config = dict(
    encoder_arch='gmlp',
    model='audio captioner',
    dataset='synthesized solo parts of chorales (CocoChorales)',
    train_examples=39062,
    gain_aug_db=6,
    time_shift_ms=50,
    n_mels=80,
    hop_length=160,
    input='log_mel',
    spec_augment=True,
    win_length=512,
    tokenizer='word',
    vocab_size=56,
    encoder_norm='layernorm',
    encoder_mlp_ratio=4,
    encoder_layer_scale_init=0.1,
    encoder_subsampling=4,
    encoder_layers=8,
    encoder_width=256,
    fusion='prefix',
    decoder_width=192,
    decoder_layers=6,
    decoder_norm='layernorm',
    decoder_norm_position='pre',
    decoder_activation='gelu_tanh',
    decoder_mlp_ratio=6,
    decoder_head_dim=32,
    decoder_fused_qkv=True,
    decoder_bias='all',
    decoder_qk_norm=True,
    decoder_parallel_block=False,
    decoder_inner_norm=False,
    decoder_drop_path=0.1,
    decoder_positions='rope',
    decoder_prefix_bidirectional=False,
    decoder_connector='mlp',
    decoder_tie_embeddings=False,
    residual_init='none',
    optimizer='muon',
    muon_scale='match_rms_adamw',
    lr=0.0074,
    momentum=0.98,
    nesterov=True,
    orthogonalizer='newton_schulz_5',
    adamw_lr_other_params=0.00089,
    grad_clip=1.0,
    l1_shrink=0.003,
    steps=24100,
    batch_size=128,
    epochs=79.0,
    lr_schedule='poly',
    final_lr_fraction=0.01,
    warmup_steps=1200,
    weight_decay=0.02,
    adamw_weight_decay_other_params=0.05,
)
Rows from block 5 of the audio encoder of a small audio captioner, named by matrix and row number. Rows with one number belong to one neuron. Each number is 50 + 12 x the weight over its row's rms, rounded and kept within 0 to 99. All counts start at 0.
Before each neuron's rows are labels from the 100 clips, of 14976, where the neuron reaches its largest size: "peak on" is the class under the peak. Only what is clearly more common there than usual is listed. The data: synthesized solo parts of chorales (CocoChorales).
# u: gMLP up (value half) (encoder.blocks.5.mixer.u.weight, 512x256), inputs 64-127
# v: gMLP up (gate half) (encoder.blocks.5.mixer.v.weight, 512x256), inputs 64-127
# out: gMLP down (encoder.blocks.5.mixer.out.weight, 256x512, transposed), outputs 64-127

peak on: silence; C5
u.203:40 53 50 38 54 34 81 50 36 46 48 43 55 55 65 63 62 71 49 53 68 46 31 51 36 41 69 80 72 49 56 51 52 60 79 52 42 47 31 48 45 52 51 53 33 44 21 35 32 49 34 40 50 33 49 53 58 50 56 52 67 33 42 55
v.203:56 35 41 46 40 47 49 16 47 37 42 65 29 57 56 60 20 46 48 64 68 46 57 56 59 60 56 51 58 33 60 50 58 43 42 62 47 34 59 49 85 66 45 51 37 60 72 52 48 39 43 29 63 57 64 56 43 42 67 35 63 48 47 58
out.203:50 52 49 56 48 45 48 33 60 47 50 45 46 58 23 56 42 71 46 68 36 49 44 50 68 37 44 41 41 47 66 59 39 47 50 43 66 57 39 43 54 50 34 55 43 40 28 59 63 61 43 51 47 55 23 34 37 55 50 37 43 40 41 54

peak on: F5
u.48:25 42 41 38 72 49 61 41 44 53 58 43 49 64 65 34 40 53 52 55 49 64 63 51 70 19 51 54 61 54 49 40 49 27 53 61 42 41 40 51 63 68 52 25 42 36 53 31 58 41 39 34 55 57 36 49 86 53 55 41 44 73 48 41
v.48:54 50 36 32 74 65 56 74 61 51 40 50 50 40 50 55 44 75 41 53 57 56 59 53 41 43 48 49 40 37 40 54 54 54 73 31 64 55 62 51 68 58 50 65 44 35 32 48 42 69 52 41 48 41 53 43 57 49 38 38 40 47 27 66
out.48:49 59 67 43 69 46 50 56 52 26 36 46 39 46 40 26 49 55 25 58 37 49 40 62 52 67 51 48 60 56 58 27 67 50 50 59 52 63 65 19 51 44 79 69 38 46 54 61 64 45 66 40 37 53 45 60 39 65 65 43 43 34 56 53

peak on: C#4
u.453:36 51 55 60 48 50 58 29 38 50 52 58 27 46 43 51 52 44 55 63 44 30 38 47 68 38 58 69 31 46 65 65 34 49 44 54 42 51 66 52 52 46 73 47 41 50 51 49 43 78 60 60 54 66 44 63 50 41 45 37 55 25 70 46
v.453:69 59 47 23 71 59 56 25 50 44 45 42 51 90 42 33 71 53 40 46 48 36 61 72 53 58 54 43 39 51 45 43 63 60 50 48 16 51 46 47 37 51 31 42 22 53 41 47 61 54 75 37 49 51 42 37 67 40 30 48 33 85 46 46
out.453:45 54 61 53 36 62 48 50 55 35 63 44 52 48 51 33 74 38 59 49 62 33 54 55 48 47 56 55 44 57 65 34 45 49 51 59 43 62 67 35 76 56 34 48 63 64 52 50 33 49 34 62 53 64 68 72 57 51 41 57 53 54 44 47

peak on: silence
u.460:49 45 47 47 49 57 65 65 51 35 46 54 40 50 51 75 49 58 58 60 50 39 48 48 46 57 49 55 58 46 77 34 33 62 55 46 65 66 40 45 47 55 46 53 45 56 54 54 34 48 42 62 39 45 44 61 47 62 51 54 61 35 63 43
v.460:75 53 46 56 52 53 69 41 38 45 60 55 53 50 60 63 50 29 62 63 67 64 44 48 43 40 71 22 30 59 44 44 51 53 29 40 57 28 49 41 61 55 43 43 28 44 44 45 77 65 46 46 43 47 50 68 44 47 67 33 54 47 41 60
out.460:45 51 88 54 57 48 50 45 50 57 61 39 53 40 49 57 34 57 22 54 38 63 49 72 49 72 64 53 49 40 58 21 32 39 60 59 62 50 31 41 48 56 43 52 47 49 22 44 65 57 51 60 66 61 35 59 48 60 41 34 50 41 56 41

peak on: C#4
u.498:55 73 68 52 51 42 45 51 57 32 60 51 62 52 51 48 29 50 49 57 49 46 39 59 41 36 28 43 48 51 51 50 53 48 56 51 48 40 54 27 41 67 50 45 29 56 54 58 04 50 39 34 68 48 52 50 51 48 55 52 57 32 56 48
v.498:48 43 56 46 44 52 54 50 46 40 52 52 71 59 43 38 68 17 51 54 48 58 33 49 44 80 73 37 71 57 53 30 51 62 47 52 93 40 15 71 66 36 43 31 52 54 38 60 51 53 47 56 44 45 53 70 45 55 59 41 56 50 47 48
out.498:50 50 47 37 53 50 49 11 51 47 47 45 48 54 50 54 57 46 56 49 51 83 49 59 21 56 44 50 50 51 55 54 50 43 45 50 50 49 56 57 43 55 55 26 65 54 49 63 49 38 48 47 45 70 49 67 61 54 67 31 50 50 51 48

peak on: silence
u.340:55 83 50 65 50 50 50 50 51 48 39 50 50 50 50 15 32 50 50 45 50 74 50 64 50 54 21 50 38 50 57 50 50 50 51 51 51 37 24 50 50 50 49 50 50 64 12 50 50 76 50 50 50 50 50 50 48 63 50 50 50 50 48 57
v.340:59 67 50 50 49 39 61 49 43 58 31 19 42 59 45 46 59 43 67 44 51 48 43 24 51 39 71 50 35 55 52 50 53 47 23 50 51 51 50 51 49 51 17 50 39 50 41 50 74 43 39 50 53 10 55 47 48 68 40 42 50 60 48 45
out.340:50 45 50 50 50 48 50 78 50 40 50 59 14 50 56 50 47 50 50 50 52 50 50 14 50 50 77 25 53 50 50 50 50 50 45 61 61 50 50 50 73 50 50 72 50 50 50 95 86 50 51 50 57 09 50 50 50 49 50 49 50 25 59 54

peak on: C#4
u.187:58 69 36 52 57 50 31 44 54 54 57 52 42 57 61 50 70 88 57 56 41 69 50 67 43 48 68 65 47 50 50 64 22 23 75 66 57 44 47 66 21 60 45 62 48 51 52 53 59 40 52 65 44 44 41 24 44 71 44 72 50 32 48 46
v.187:49 52 63 48 45 44 25 41 34 49 63 57 39 31 47 50 64 41 36 51 51 28 54 50 54 37 38 33 34 63 35 48 54 46 60 51 37 61 42 41 38 57 45 39 53 41 43 50 27 38 33 64 58 66 41 44 62 56 62 42 53 47 57 47
out.187:45 50 79 50 31 48 42 29 39 71 32 47 57 31 39 49 47 47 51 41 40 43 51 55 52 38 66 45 26 58 50 41 69 54 55 47 49 45 50 66 58 64 43 67 49 55 91 66 25 49 47 46 52 59 58 57 49 38 62 40 37 64 51 73

peak on: C#4; silence
u.172:52 53 43 29 35 32 59 53 48 66 57 53 26 48 44 56 64 48 51 54 52 51 65 41 47 23 61 46 40 60 42 34 51 44 54 30 40 49 57 35 63 45 48 42 40 62 61 63 37 56 68 49 39 50 47 52 64 67 37 47 59 36 49 42
v.172:43 52 33 53 74 55 51 41 44 56 43 49 20 65 71 34 56 45 60 51 65 51 45 48 65 52 40 52 50 51 43 58 33 49 60 37 59 49 50 57 55 52 35 49 51 52 45 76 46 47 59 47 49 48 45 55 46 33 49 48 59 40 58 42
out.172:48 64 40 38 38 42 21 58 42 43 46 64 64 53 67 38 50 55 30 35 65 40 41 54 50 61 49 52 51 25 61 37 66 40 31 63 46 74 19 53 34 55 52 64 54 48 54 47 57 54 50 65 54 48 68 31 44 60 60 50 51 60 53 67

peak on: G3
u.52:46 62 51 53 53 61 42 32 49 60 39 47 66 56 64 66 42 32 52 56 61 55 79 36 39 55 49 59 63 61 45 52 36 54 61 44 64 47 57 55 59 47 17 58 45 45 64 38 45 58 49 73 59 35 43 59 44 49 73 76 54 49 35 44
v.52:51 73 47 47 49 45 58 61 44 40 56 56 30 71 32 68 57 53 26 38 68 46 27 37 49 41 56 66 50 62 58 48 72 46 51 44 70 45 50 58 55 65 50 30 40 50 48 33 62 51 45 43 63 62 40 42 42 37 38 57 36 65 51 49
out.52:36 61 31 37 50 59 76 44 51 57 46 36 48 47 31 58 54 68 59 35 36 58 56 33 44 40 54 32 44 54 42 47 51 40 44 50 47 48 56 43 49 67 43 66 46 53 55 57 75 45 38 28 54 49 76 59 41 37 56 15 41 58 68 18

peak on: silence
u.433:42 63 52 49 65 72 44 62 41 44 56 61 50 52 59 51 51 52 38 33 67 60 64 29 43 50 60 73 39 41 29 46 57 56 51 46 53 30 59 37 32 48 50 31 48 26 70 51 77 68 27 36 63 47 58 38 74 61 49 54 56 52 52 53
v.433:80 53 50 38 70 71 52 41 61 32 61 48 57 56 39 35 30 56 48 51 39 26 47 74 54 51 49 41 42 50 45 40 35 57 58 46 33 53 65 50 53 19 69 54 53 62 29 49 42 46 42 54 40 26 46 51 49 46 30 63 46 44 54 38
out.433:58 50 47 51 55 47 55 41 48 74 62 54 47 47 45 56 41 35 50 57 39 62 50 70 51 43 45 47 39 57 51 58 37 50 62 52 49 79 40 69 45 52 60 45 52 59 57 51 46 74 60 38 42 41 30 32 52 52 27 61 52 52 49 58

peak on: G3
u.164:43 53 43 70 64 54 62 52 59 33 51 13 43 57 62 58 74 59 49 41 43 39 50 44 43 48 62 44 48 17 47 56 60 55 57 57 66 44 47 48 23 52 66 48 45 55 40 53 49 53 30 67 20 48 42 52 27 69 65 40 25 48 30 55
v.164:59 44 49 49 55 49 60 54 31 54 34 45 52 64 52 55 41 52 62 50 30 59 60 50 46 48 20 41 59 62 61 64 49 36 47 68 54 49 48 62 42 62 42 31 50 71 44 44 36 50 58 48 50 50 50 51 56 67 37 76 39 60 51 37
out.164:70 39 62 47 59 56 61 65 47 63 59 68 47 51 38 27 30 53 34 54 69 37 57 33 53 51 49 56 52 51 42 68 45 50 56 37 32 55 42 61 45 47 29 26 65 60 62 50 58 55 56 39 36 66 65 56 63 46 48 30 54 61 32 67

peak on: silence
u.252:66 50 48 23 52 57 32 56 45 72 67 20 73 52 68 38 49 59 38 35 15 37 38 37 51 59 59 52 29 59 48 52 43 31 45 49 63 48 64 28 53 67 27 62 48 58 61 50 48 41 35 57 48 56 53 37 59 58 42 54 19 53 56 63
v.252:36 22 52 50 67 43 65 55 51 60 51 62 42 48 20 57 56 71 56 54 58 37 46 50 56 44 42 56 57 47 33 62 46 50 42 39 43 75 84 39 50 50 56 72 75 30 65 55 59 51 47 36 43 52 35 44 53 58 46 71 53 15 60 34
out.252:45 62 49 58 48 73 33 79 39 43 50 40 40 53 50 50 35 54 46 56 61 58 54 57 50 70 67 41 77 57 54 50 46 47 46 36 50 54 63 59 50 50 81 60 33 60 49 57 41 52 35 57 44 56 45 59 29 45 46 41 44 52 57 29

peak on: G3
u.168:69 63 71 54 48 50 52 85 85 57 50 40 48 67 50 48 49 71 47 57 62 66 49 58 47 53 70 59 39 58 45 44 49 46 69 42 56 54 60 28 42 51 70 45 43 46 68 51 48 71 31 36 22 48 59 59 37 44 51 33 50 54 53 42
v.168:51 60 62 32 50 66 59 33 17 74 63 34 66 52 33 61 30 57 51 62 63 36 52 59 54 54 41 51 37 41 46 60 57 62 54 51 51 54 37 46 28 25 50 54 49 61 53 52 46 56 46 51 17 59 52 63 65 42 60 39 55 39 76 61
out.168:54 36 58 42 51 52 51 50 18 54 49 62 43 43 59 65 51 57 40 36 41 35 58 46 54 47 46 42 34 63 37 50 36 72 25 54 46 59 67 75 41 57 61 71 31 62 65 43 54 43 49 67 32 44 45 53 44 53 61 44 86 59 40 58

peak on: C#4
u.338:41 43 64 23 41 50 54 64 47 69 34 54 23 62 58 38 46 65 37 49 68 64 50 37 39 63 34 48 68 64 32 43 56 64 56 31 55 57 53 31 49 36 45 52 68 49 50 44 43 40 79 47 51 38 48 46 52 62 52 62 49 49 62 57
v.338:43 37 54 69 56 30 36 56 74 53 42 48 45 56 48 52 54 54 65 53 47 45 28 52 67 62 51 52 35 65 50 55 50 42 44 44 56 51 44 76 66 70 44 47 44 51 56 67 57 50 68 32 72 59 42 33 54 36 71 37 43 52 47 36
out.338:27 58 68 50 55 59 49 66 65 49 27 38 59 59 44 64 66 64 19 46 74 63 45 59 47 50 46 49 43 61 67 48 50 50 47 48 50 42 38 54 65 38 31 38 56 58 52 64 55 56 49 39 62 56 34 40 42 56 58 61 39 43 36 43