Weights of a small audio captioner: decoder norm layernorm, trained on synthesized solo parts of chorales (CocoChorales).
Rows from block 2 of the audio encoder, named by matrix and row number. Rows with one number belong to one neuron. Each number is 500 + 25 x the weight over its row's rms, rounded and kept within 0 to 999. All counts start at 0. Numbers have three digits each.
# u: gMLP up (value half) (encoder.blocks.2.mixer.u.weight, 512x256), inputs 0-85
# v: gMLP up (gate half) (encoder.blocks.2.mixer.v.weight, 512x256), inputs 0-85
# out: gMLP down (encoder.blocks.2.mixer.out.weight, 256x512, transposed), outputs 0-85
u.145:462546551495532502490502495511519541477498457508442466486475550470536536540514537485496512508491527487495486493536490446495477509500493494481499482535499459513500507521437471519519451453456463493483518434530488481508544512499515506509515531494505489507506466
v.145:500535521562509496510520500556474501497500464521507531455524484482464541492508470523545494527561497477516533484473481504502518528475510499474490487470511472485477478491462503516506521526514465519563550534477475500493513514520478495515515455529492528466522492
out.145:469524512490502486500492501508469531508523497481537501483512492533516536502526500492496496497489511525499494518477503497521470463507512481546488445501512496470476475491501498498497489555455521478530472460531504522495481509526505517458476495473471523502538498
u.146:491495587479472493500501509475512500521552499530450515500438554524514412485492498499509434513473528487502520484497512486505483488541527519477492519498483503499565532495488490482500505487481465488502475471500498480499519499488505483521509532506503468484544499
v.146:528512498524502497488483519504507527446477493441468472497495537515515500497470499490549495475486485508514489498486512491497461500499488533493482528495498448498528447474520513496513511542510536482497488502560494473501480452474412536519458502472469546504518521
out.146:500543494517533573475509470506453503489492501512493465500508498504467466500489498522494500501492500484497529483491539492492507492468513519512497518457489497480490472484502509520526500465503460486549464523509505503500476479501500498491500547507551522431422537
u.147:516458515463492507502495499495501499522490492492471519480463510502521489544530503475475503466505488482471462497483536525535520497536474457492486559502496468492485483468509543467450495495531469484562522486555467493515515515507526521481502494482483530489509473
v.147:471490522480480493474475501510465533516533543492516470479504539502492484502484557504509502502503527501506539503509486464494458534522493517525508498505482545549545481475513506472483493473530477481509530532468525514472497505482474508534585467469509468486503491
out.147:461466511543493509484508443529428503486485528481511512559502498487499484466478479541494458471457500536463510494473466503518452532471519477478512477500498508542523505505461538526491482487488506525470524527478498454504482531486512530538516462521482550471480459
u.148:487476480497508529463481510518482472499451518493506531465520463481565502502519488532523511489479536511508514511505489492487526476515476514492476483491527504492500504497520446519467552474516459481457546491507493416448474499461503535476528506498451495474465509
v.148:485501500470451516514481542538514478519497496531508491533474542544507471513462548504495500468506487498476499505489510499522481500497528488501493480472518485485545491512508483505511503504447507489523504523516449520451493456506491506506502490481502503527540524
out.148:483481499539472502512558494441529477486476519558515509492477499457497504509446490445493526522487495532512511496487485512477501476453524512499520501503471514500506547523488543543505503491528501487510498512475479488474509556516503472465509520497488483510568487
u.149:533506473461506506521522511401491512470520500486518523491485453474505492481563503515510503522471485562497509506512508493496499535509471520498472515516487456481460502502520498501537500493499504490498510514491462484518495523526476516483489496484506481487503466
v.149:525489504497534537489500513514525510519449542511499530517492518487485497476506534504491494468521481523540476484494500484498481505493482500468501557476511485472494495507507503554485494492464474521491548458485499497508505469494510500502509544531512501474527492
out.149:535499489472488494491485483484485488484499516515511512497498487539555519539465512498515484480502513466500493504571450477500486492452466506482508518476543522497507496517505513471510497478485469534537496485500490489510492527510476511511503509520513534469547479
u.150:494523482488565499501507507500494535530457510547512537483495525465498520500490501468499536532512505493531501477499493504507525505509515509500490441540523489495468497509510466542497499475482511492489481457520508469496497520544483475493440514549550527502503466
v.150:508499484556501518487488498501521523535500479565492545507487501504501496490448514506452492511506501496487496457496452523508459487480493475501521514517506530506449472487473502485458461475498539498537516507519505476531507495548546516497497506480492512474504526
out.150:494501505499506520500513500529488496502477502488468539528487510499480545562505534519479513513491501494496529550501553441490460469497580494507502507516493464534522532520530531499500494510523443503515543590504491519474543459502512516504468474490501486450491493
u.151:485513501491489496484512533497516504513501522493487486532536479489518498453497501518513507496490479561517495483485521533491515503506484511489489479452485484525532497488496468492469490494499511538511503485552481539530507502480454471490510508457515441452520522
v.151:528482428440498519495474519500466462543498509474498506509510549492490487483524533530524495462547492542502506506513538482496519473510498463493484480498524537534502505514525499492438530495517501481484478487487517492483509493505498532504499514518519476546496496
out.151:470507506530538489488514490508507478495462471527514462481431561518500510485494500523521483492518492475530541496528427468505484520510463506522461500472467517510471498495450514510506491493509482487501506528507508518541530476434489469528510554489499502508504469
u.152:521505565493501521456519500470504588497527522550516501515501500511499500494488515523478495506506500551495500552479493500565453575499508534520478501493500502507501468498520461515454504500474500521500456519437503501500492535487479500569504569540490500500480479
v.152:510490522521537480494498507522475499462494500500521495512501488484469494496501581498500477492499500511494477509494479488524498483498506483506500546464524474504500457501503483504496485479480500498423505508594562488509499478467499505502570519545521500515493499
out.152:487505500500502473507500489466501500511502500414485504518502519500490500500494500508516494505501500495500500508470524507469503499501500517500540581525491497502495483501517493500500520463375426502514505498502529501473500512534492496497500500505530495522498504
u.153:533454503498464465484536514503467511524504517537493524489479493508493491495480498509488491507533495532514481465496510503560499531506489524486496478501513560535483456509497488481506550475485483475455505502482500460519514490475544489464519485495490503465527520
v.153:496474532526496541458509508511514548500504533495559509473444458538477519572524533497502520442475454498522482478537489521492511503494503481515484467480537541505463501506505437495525519498495543524524506455435494481499494510468484450494512451531522532501541528
out.153:493501523479497470450453508515519530506480495489522475553502506483510503472506524481487473487512525500532490494504490448509490557493488534513454462515534530502521520509548488498504496544513490508484482468470503499485516503505492517515480521485467494505505496
u.155:530511506502536529509517507477521535518485515480497533500486503517504494502503523512496505483503475500522551506494516509510513482472508535489545498531474528541488541504530515434507473467435529490494472440494571512503501497494487496576534498487501502509518504
v.155:528514514513518505507441469542525491494501489533485502540497501493490546485525501501498551479498523516507473499459506486553468504511505443480495579465494493524517496471485518522495504500468490520518537483494520521466512467498508501493519505478489469485548507
out.155:528466528503508533537491501471495505487500503477499512521495560446492591493475508549456462483497488523485560513498530508546500531505491507506504498498453478490461466469476549501474513496490502542493544503486508500492493493501474524484492523497492473508511494
u.156:512499500499528511493495487509503510490474523511504557479492491504484499498512496486464538538500560501477474501547482514467501472503518493520518522504490511495512482516544516502479502496507527480495474495489493500468512517510517489538500479551522484440456519
v.156:495537483547520487458495502503464514475477510540513499490513514478500490448490507488539508518493523494467514503512537498540480489476480511490443505445494576510529464497501526477511527489468469448497531493506491477512508488513479500531498513528493499511550501
out.156:598529473498476506496509507500522507502517483506550509465455488524501464489501510486487520488494517504546491487469496484571479508509489511474494486488495480491485523471483509503548500486500508537500531480470525496477545512493473483458485527512451570487573499
u.157:548573537502492496472500481529474512529497480502494499460492477494513527530488465499535511453475495495500435475570506521506511519503445488520483490490516498443524532478496506523529513456542501481493534516527472473554468533488478538443491507490512503512508463
v.157:496488504463462486492459523491533541468509515516502516475470510496501482492485508518484515521517521520461465493493505492505513464461478541526492500543500536529486486456514476487499461463485515507464466521506556465489428468494455449502494486492497528484471493
out.157:521533457476506547467519508487502499527523476497511505474516544507511487486508484499491512489499516511413508523540539517525514501494532480516503491485500507491521484525523497506512502473474515498505498482482508497483541486480514500493500487502529535508534500
u.158:511500465499474505505495530559486479543506482548489458450500462503496474425509486496484541515497479471514510520506498510527496505528502466500490505520506461489530466501559521494563504503471441478494537528500508529481489470542472512498506516498518514492498508
v.158:496505526493517480509485495487505518501492498550494502514502501504507521523504534517502507463490512566465498503500500461506517506500502471584509477500508502495496513532516508494491505475451479487485547483505460505523498506492500504486523497491522513468495464
out.158:488475500481517529473505517505478526476540429500530535505498507486485497488491472526498536493464471487520502467517495467478472519511512494510508508529492532514519490489489498478494530502561503500498506481509502514459524441517496511489507467522484517543522504
u.159:517514492493538502476511517456544520501477519478506565486489486555485495562492429544574483508514454486449507501500509521493517494492487510454491504515510503478468511497514506482483489489497503488490516501495467489495538492467531449503482508519497462505492499
v.159:519502519527472505463507529528507481505538526524503479485561511515507519507506502491505476493494466510466502439485516532496506494502499497535483447509512502505472467440448517473490512504547565548530492542467522507523480549479497507500498523547452483508504487
out.159:533507486517460482495492495482509494475479491474485503492489529558450537492505529475520472457483464497521440476500499551477467508570497500512462506490472473450475527498537541520498538491506473516510486480536503507510492418514495494490460496495512496488536506
u.160:468501515538518487441460538505461486439536537515503484505537442446531491491473515493437486495494500497493508489500521504526490497470507516468510499518490510501511485514451503480487495498450523497501537517518463487499484479495492525515512473472489448461519548
v.160:530536485500491529503478483478427477495517526501503524526476483506477493520524485536484490487496500429519490504561449458483481493455482502492466511467500459524462457521485493489459498506543569502525503503489516543555512525499485485510538476446478501489531518
out.160:511505492461478517497506511505438503513506499512507517514504495487506456506454521522513475447507489497472496498483480482451504485505506477546502534476478482554491489535491487503493467487527483538482467518493472463498496540423502493460477506503463500479476530
u.161:502508509477508480478496508491505569472504534485486471493515453510490493504498536490493486507540490472442514539473489514523524503495531527512502480447485526487538483471531528469488516484510512493535553510478499503520563500453504538523516520477476459536493522
v.161:534453519498463487488491516543495529499531485472455506485455527515506506491562519527522506452502549527465472506541461496530489531496521499535515469468511503537497483490477486503499540505488485486501489519498520494492549476512528458517499482480559497507554534
out.161:513540503519524545526505517499483430479444498516478518538500514428547465502473485515467440501510476504510497599502488506473490533501505528512490494463498500579501497482522548493472504500484482491530514509513515515503510530514501525492499485519506539498478541
u.162:564552491509478549520465546532468534478469537513493525506555527536504562523515499518503476503497522499488472499503477500495502531477500509495551456460522439498509517502517567460488509489528522494452555509551483450551508511537526495500509471508490477449512472
v.162:506521476507516507533473513509521503478481531490477482486533481471497493491491479519486467552504524480473491503516514487450480511499503478513488510468530500514561504525511552499523487526494483480489508518521523511433477519507509481513533474512504511511494503
out.162:513530534501463558519527524486504491512473521488505483483522531494448483515504537502465491492487497465523505478457527473482438486550515542516457496478496533481504451502560515520500530510495549527486538553466514498479519509458518495494479518483532504474532503
u.163:514462491530497476508467427493479497510485531489534484485495517435499526523510510448496555460487512511520469521548466453464486524460523490509479504541507529561495502512511461466488509485506487455541516490476529497521561471513505497490516497519500467504533504
v.163:480526499511538476524536485488492484508516506518524515514514450527493498476501495455514484502479504515466501470486467514487508468527486510509488493540488471473512467484475433491525502469530501507542543564502472484465497472474550493499472464506502474537495483
out.163:496499506450506521456532515518534511501471492494504497537555422493489497504481527538500488492504474498465465490449509509493522485508536480501471534510510509457519490494490521509482483462478504508505510493501499510505470575481456490512508475498512544489485538
u.164:467527502510447559499488509470486499516496476540524485506507510570451454471498515485500443457495500506488508500489565422476477505490496509485513523519505511501457496559499505488520475482479513498501553495484488474471534471470525496503525531502511486476505482
v.164:509503501513499444489466420489458511503480536496513485486517492511527567471495501500517489472508500502494502489484505533492463513472486521492478451519476498495510478493489485487500462497483566488496511501467517531468470517468480501489494545518460491500517497
out.164:481502489495415484495538491530484510500491456543522503509499498530479468501473509515475495502479532499509521526495497467504497503496510505473499493495488501501498455484495485533468519565495499465494461485504496541535514508500494525517461458486493536498464504
u.166:511522489524524505543499487486478500508470486500495474521494486484514445479482506504498493500511490505529496446568486502481525513516543443513517502464513472521499528479507479472558512517489480519482500512428501492476498477452496491509479510497481519492465530
v.166:485488460504472519505502474454494481480522480480502491515502501496489504520496472503466454464528490518455518528511501494509426513459498504516541505454459481499496479491491497526495482486507512479555494497476547529503516517483479512467459526476520505514531545
out.166:493520500500469486517464486503524569483473500501524507599481511504500481511489459517507486524471556497519539468534483487468504493555459515476515522486526484487557499494484514500495517514504523471532501501537511490503482493534515511496487475505479478518505481
u.167:500482502499504469556497485466516496547497501530492543440477504469501516503493502520505524430457488447476508496499501504542500520491494501501500500535499518495494513516521509579501528499516468508506532478498452514481500472465461505503499501506501525475529469
v.167:485505494487500491489498487497533505505470502497499506528501473507501467470571498507520499502508497442500499528486559503485484489532508487518478512469523503496514486508515471474491503525494504488481501475509509520500509485492498499410550459500528423496437530
out.167:500507563479502502451508485501492501538487501505535547532541500432510470500490495498505476497499500472521473539506468470503468500504540500534508552493508564483494483527464519514501501495513507445512494505533506504426578508499498542468501489482478519487484500
u.168:442500500534500495544477461459560513492500506503503524500500526508481481522490500500504500478501500500501499444394500500500455501460500500500490498500513461476500446500502500503500500487488499498501500559530501476500500500500498500464493501546500494450564496
v.168:530522512505469498496490491512498520501470487497496489483511491500500480484505498500499517511454496500500497501509504500492509543474501536523505497498508490506546440533501542536528485466501531504456452497517484500458499499484458502490521500487478542537489458
out.168:500520500493462500480508519483486500527494500500509494500500499506492499543499427500500500495500516501474494517513547500502456501532504484510485500490504528500498469471499500500509502496503467484513500499526520556471500504452515396501571500458530501497500500
u.169:502520485508504502555510482492523468496500491530502457533538455515445534545475536502482490547488494534514522498550488520470488492524481531514463520519501515485516501493491497504548516530504494501468526514509484465466491545522513515513500551514462519517523549
v.169:527520497464534501500530473524500501530500502497509518500507497515548558529471499493524510557504434520521568498525511516474486493519531496523515448490492505476487504491440483478521475529498511516509483508482469480546446512501495490517566504456498454474500505
out.169:495498529485466494491504535532467508491501471502466441472504484454540519472431511502508508499525405438459471503490505496496461510510462486525501498448543510496498500500539518476500461532492501498531497506468506492501489461492528503530503439490500515486494551
u.170:511500468490495490498466499509498508514534474465475517495508492506519499468469503501507452516499492500489460528461465479497486526534490503517538511508492495495524504537480502505530496521473509488492525494525497504529530476491455531482500489507469536476541495
v.170:504497503523550518492494476531514499518499494510507472523524535456488466473466497509506496456522501525535496495501515535494482472571454505467555496475491495533519511532513458498499504537507481448493559487532503495507456515521494491574507496508515527516477504
out.170:475431517485500493494485501492488503489520496507505534546489489525491490470501500541476497497507484447508536498493515468491523489489486526471528488464487501495520532494482506540501449507454498501449536517518501463515521521500495521504483526443505499519514459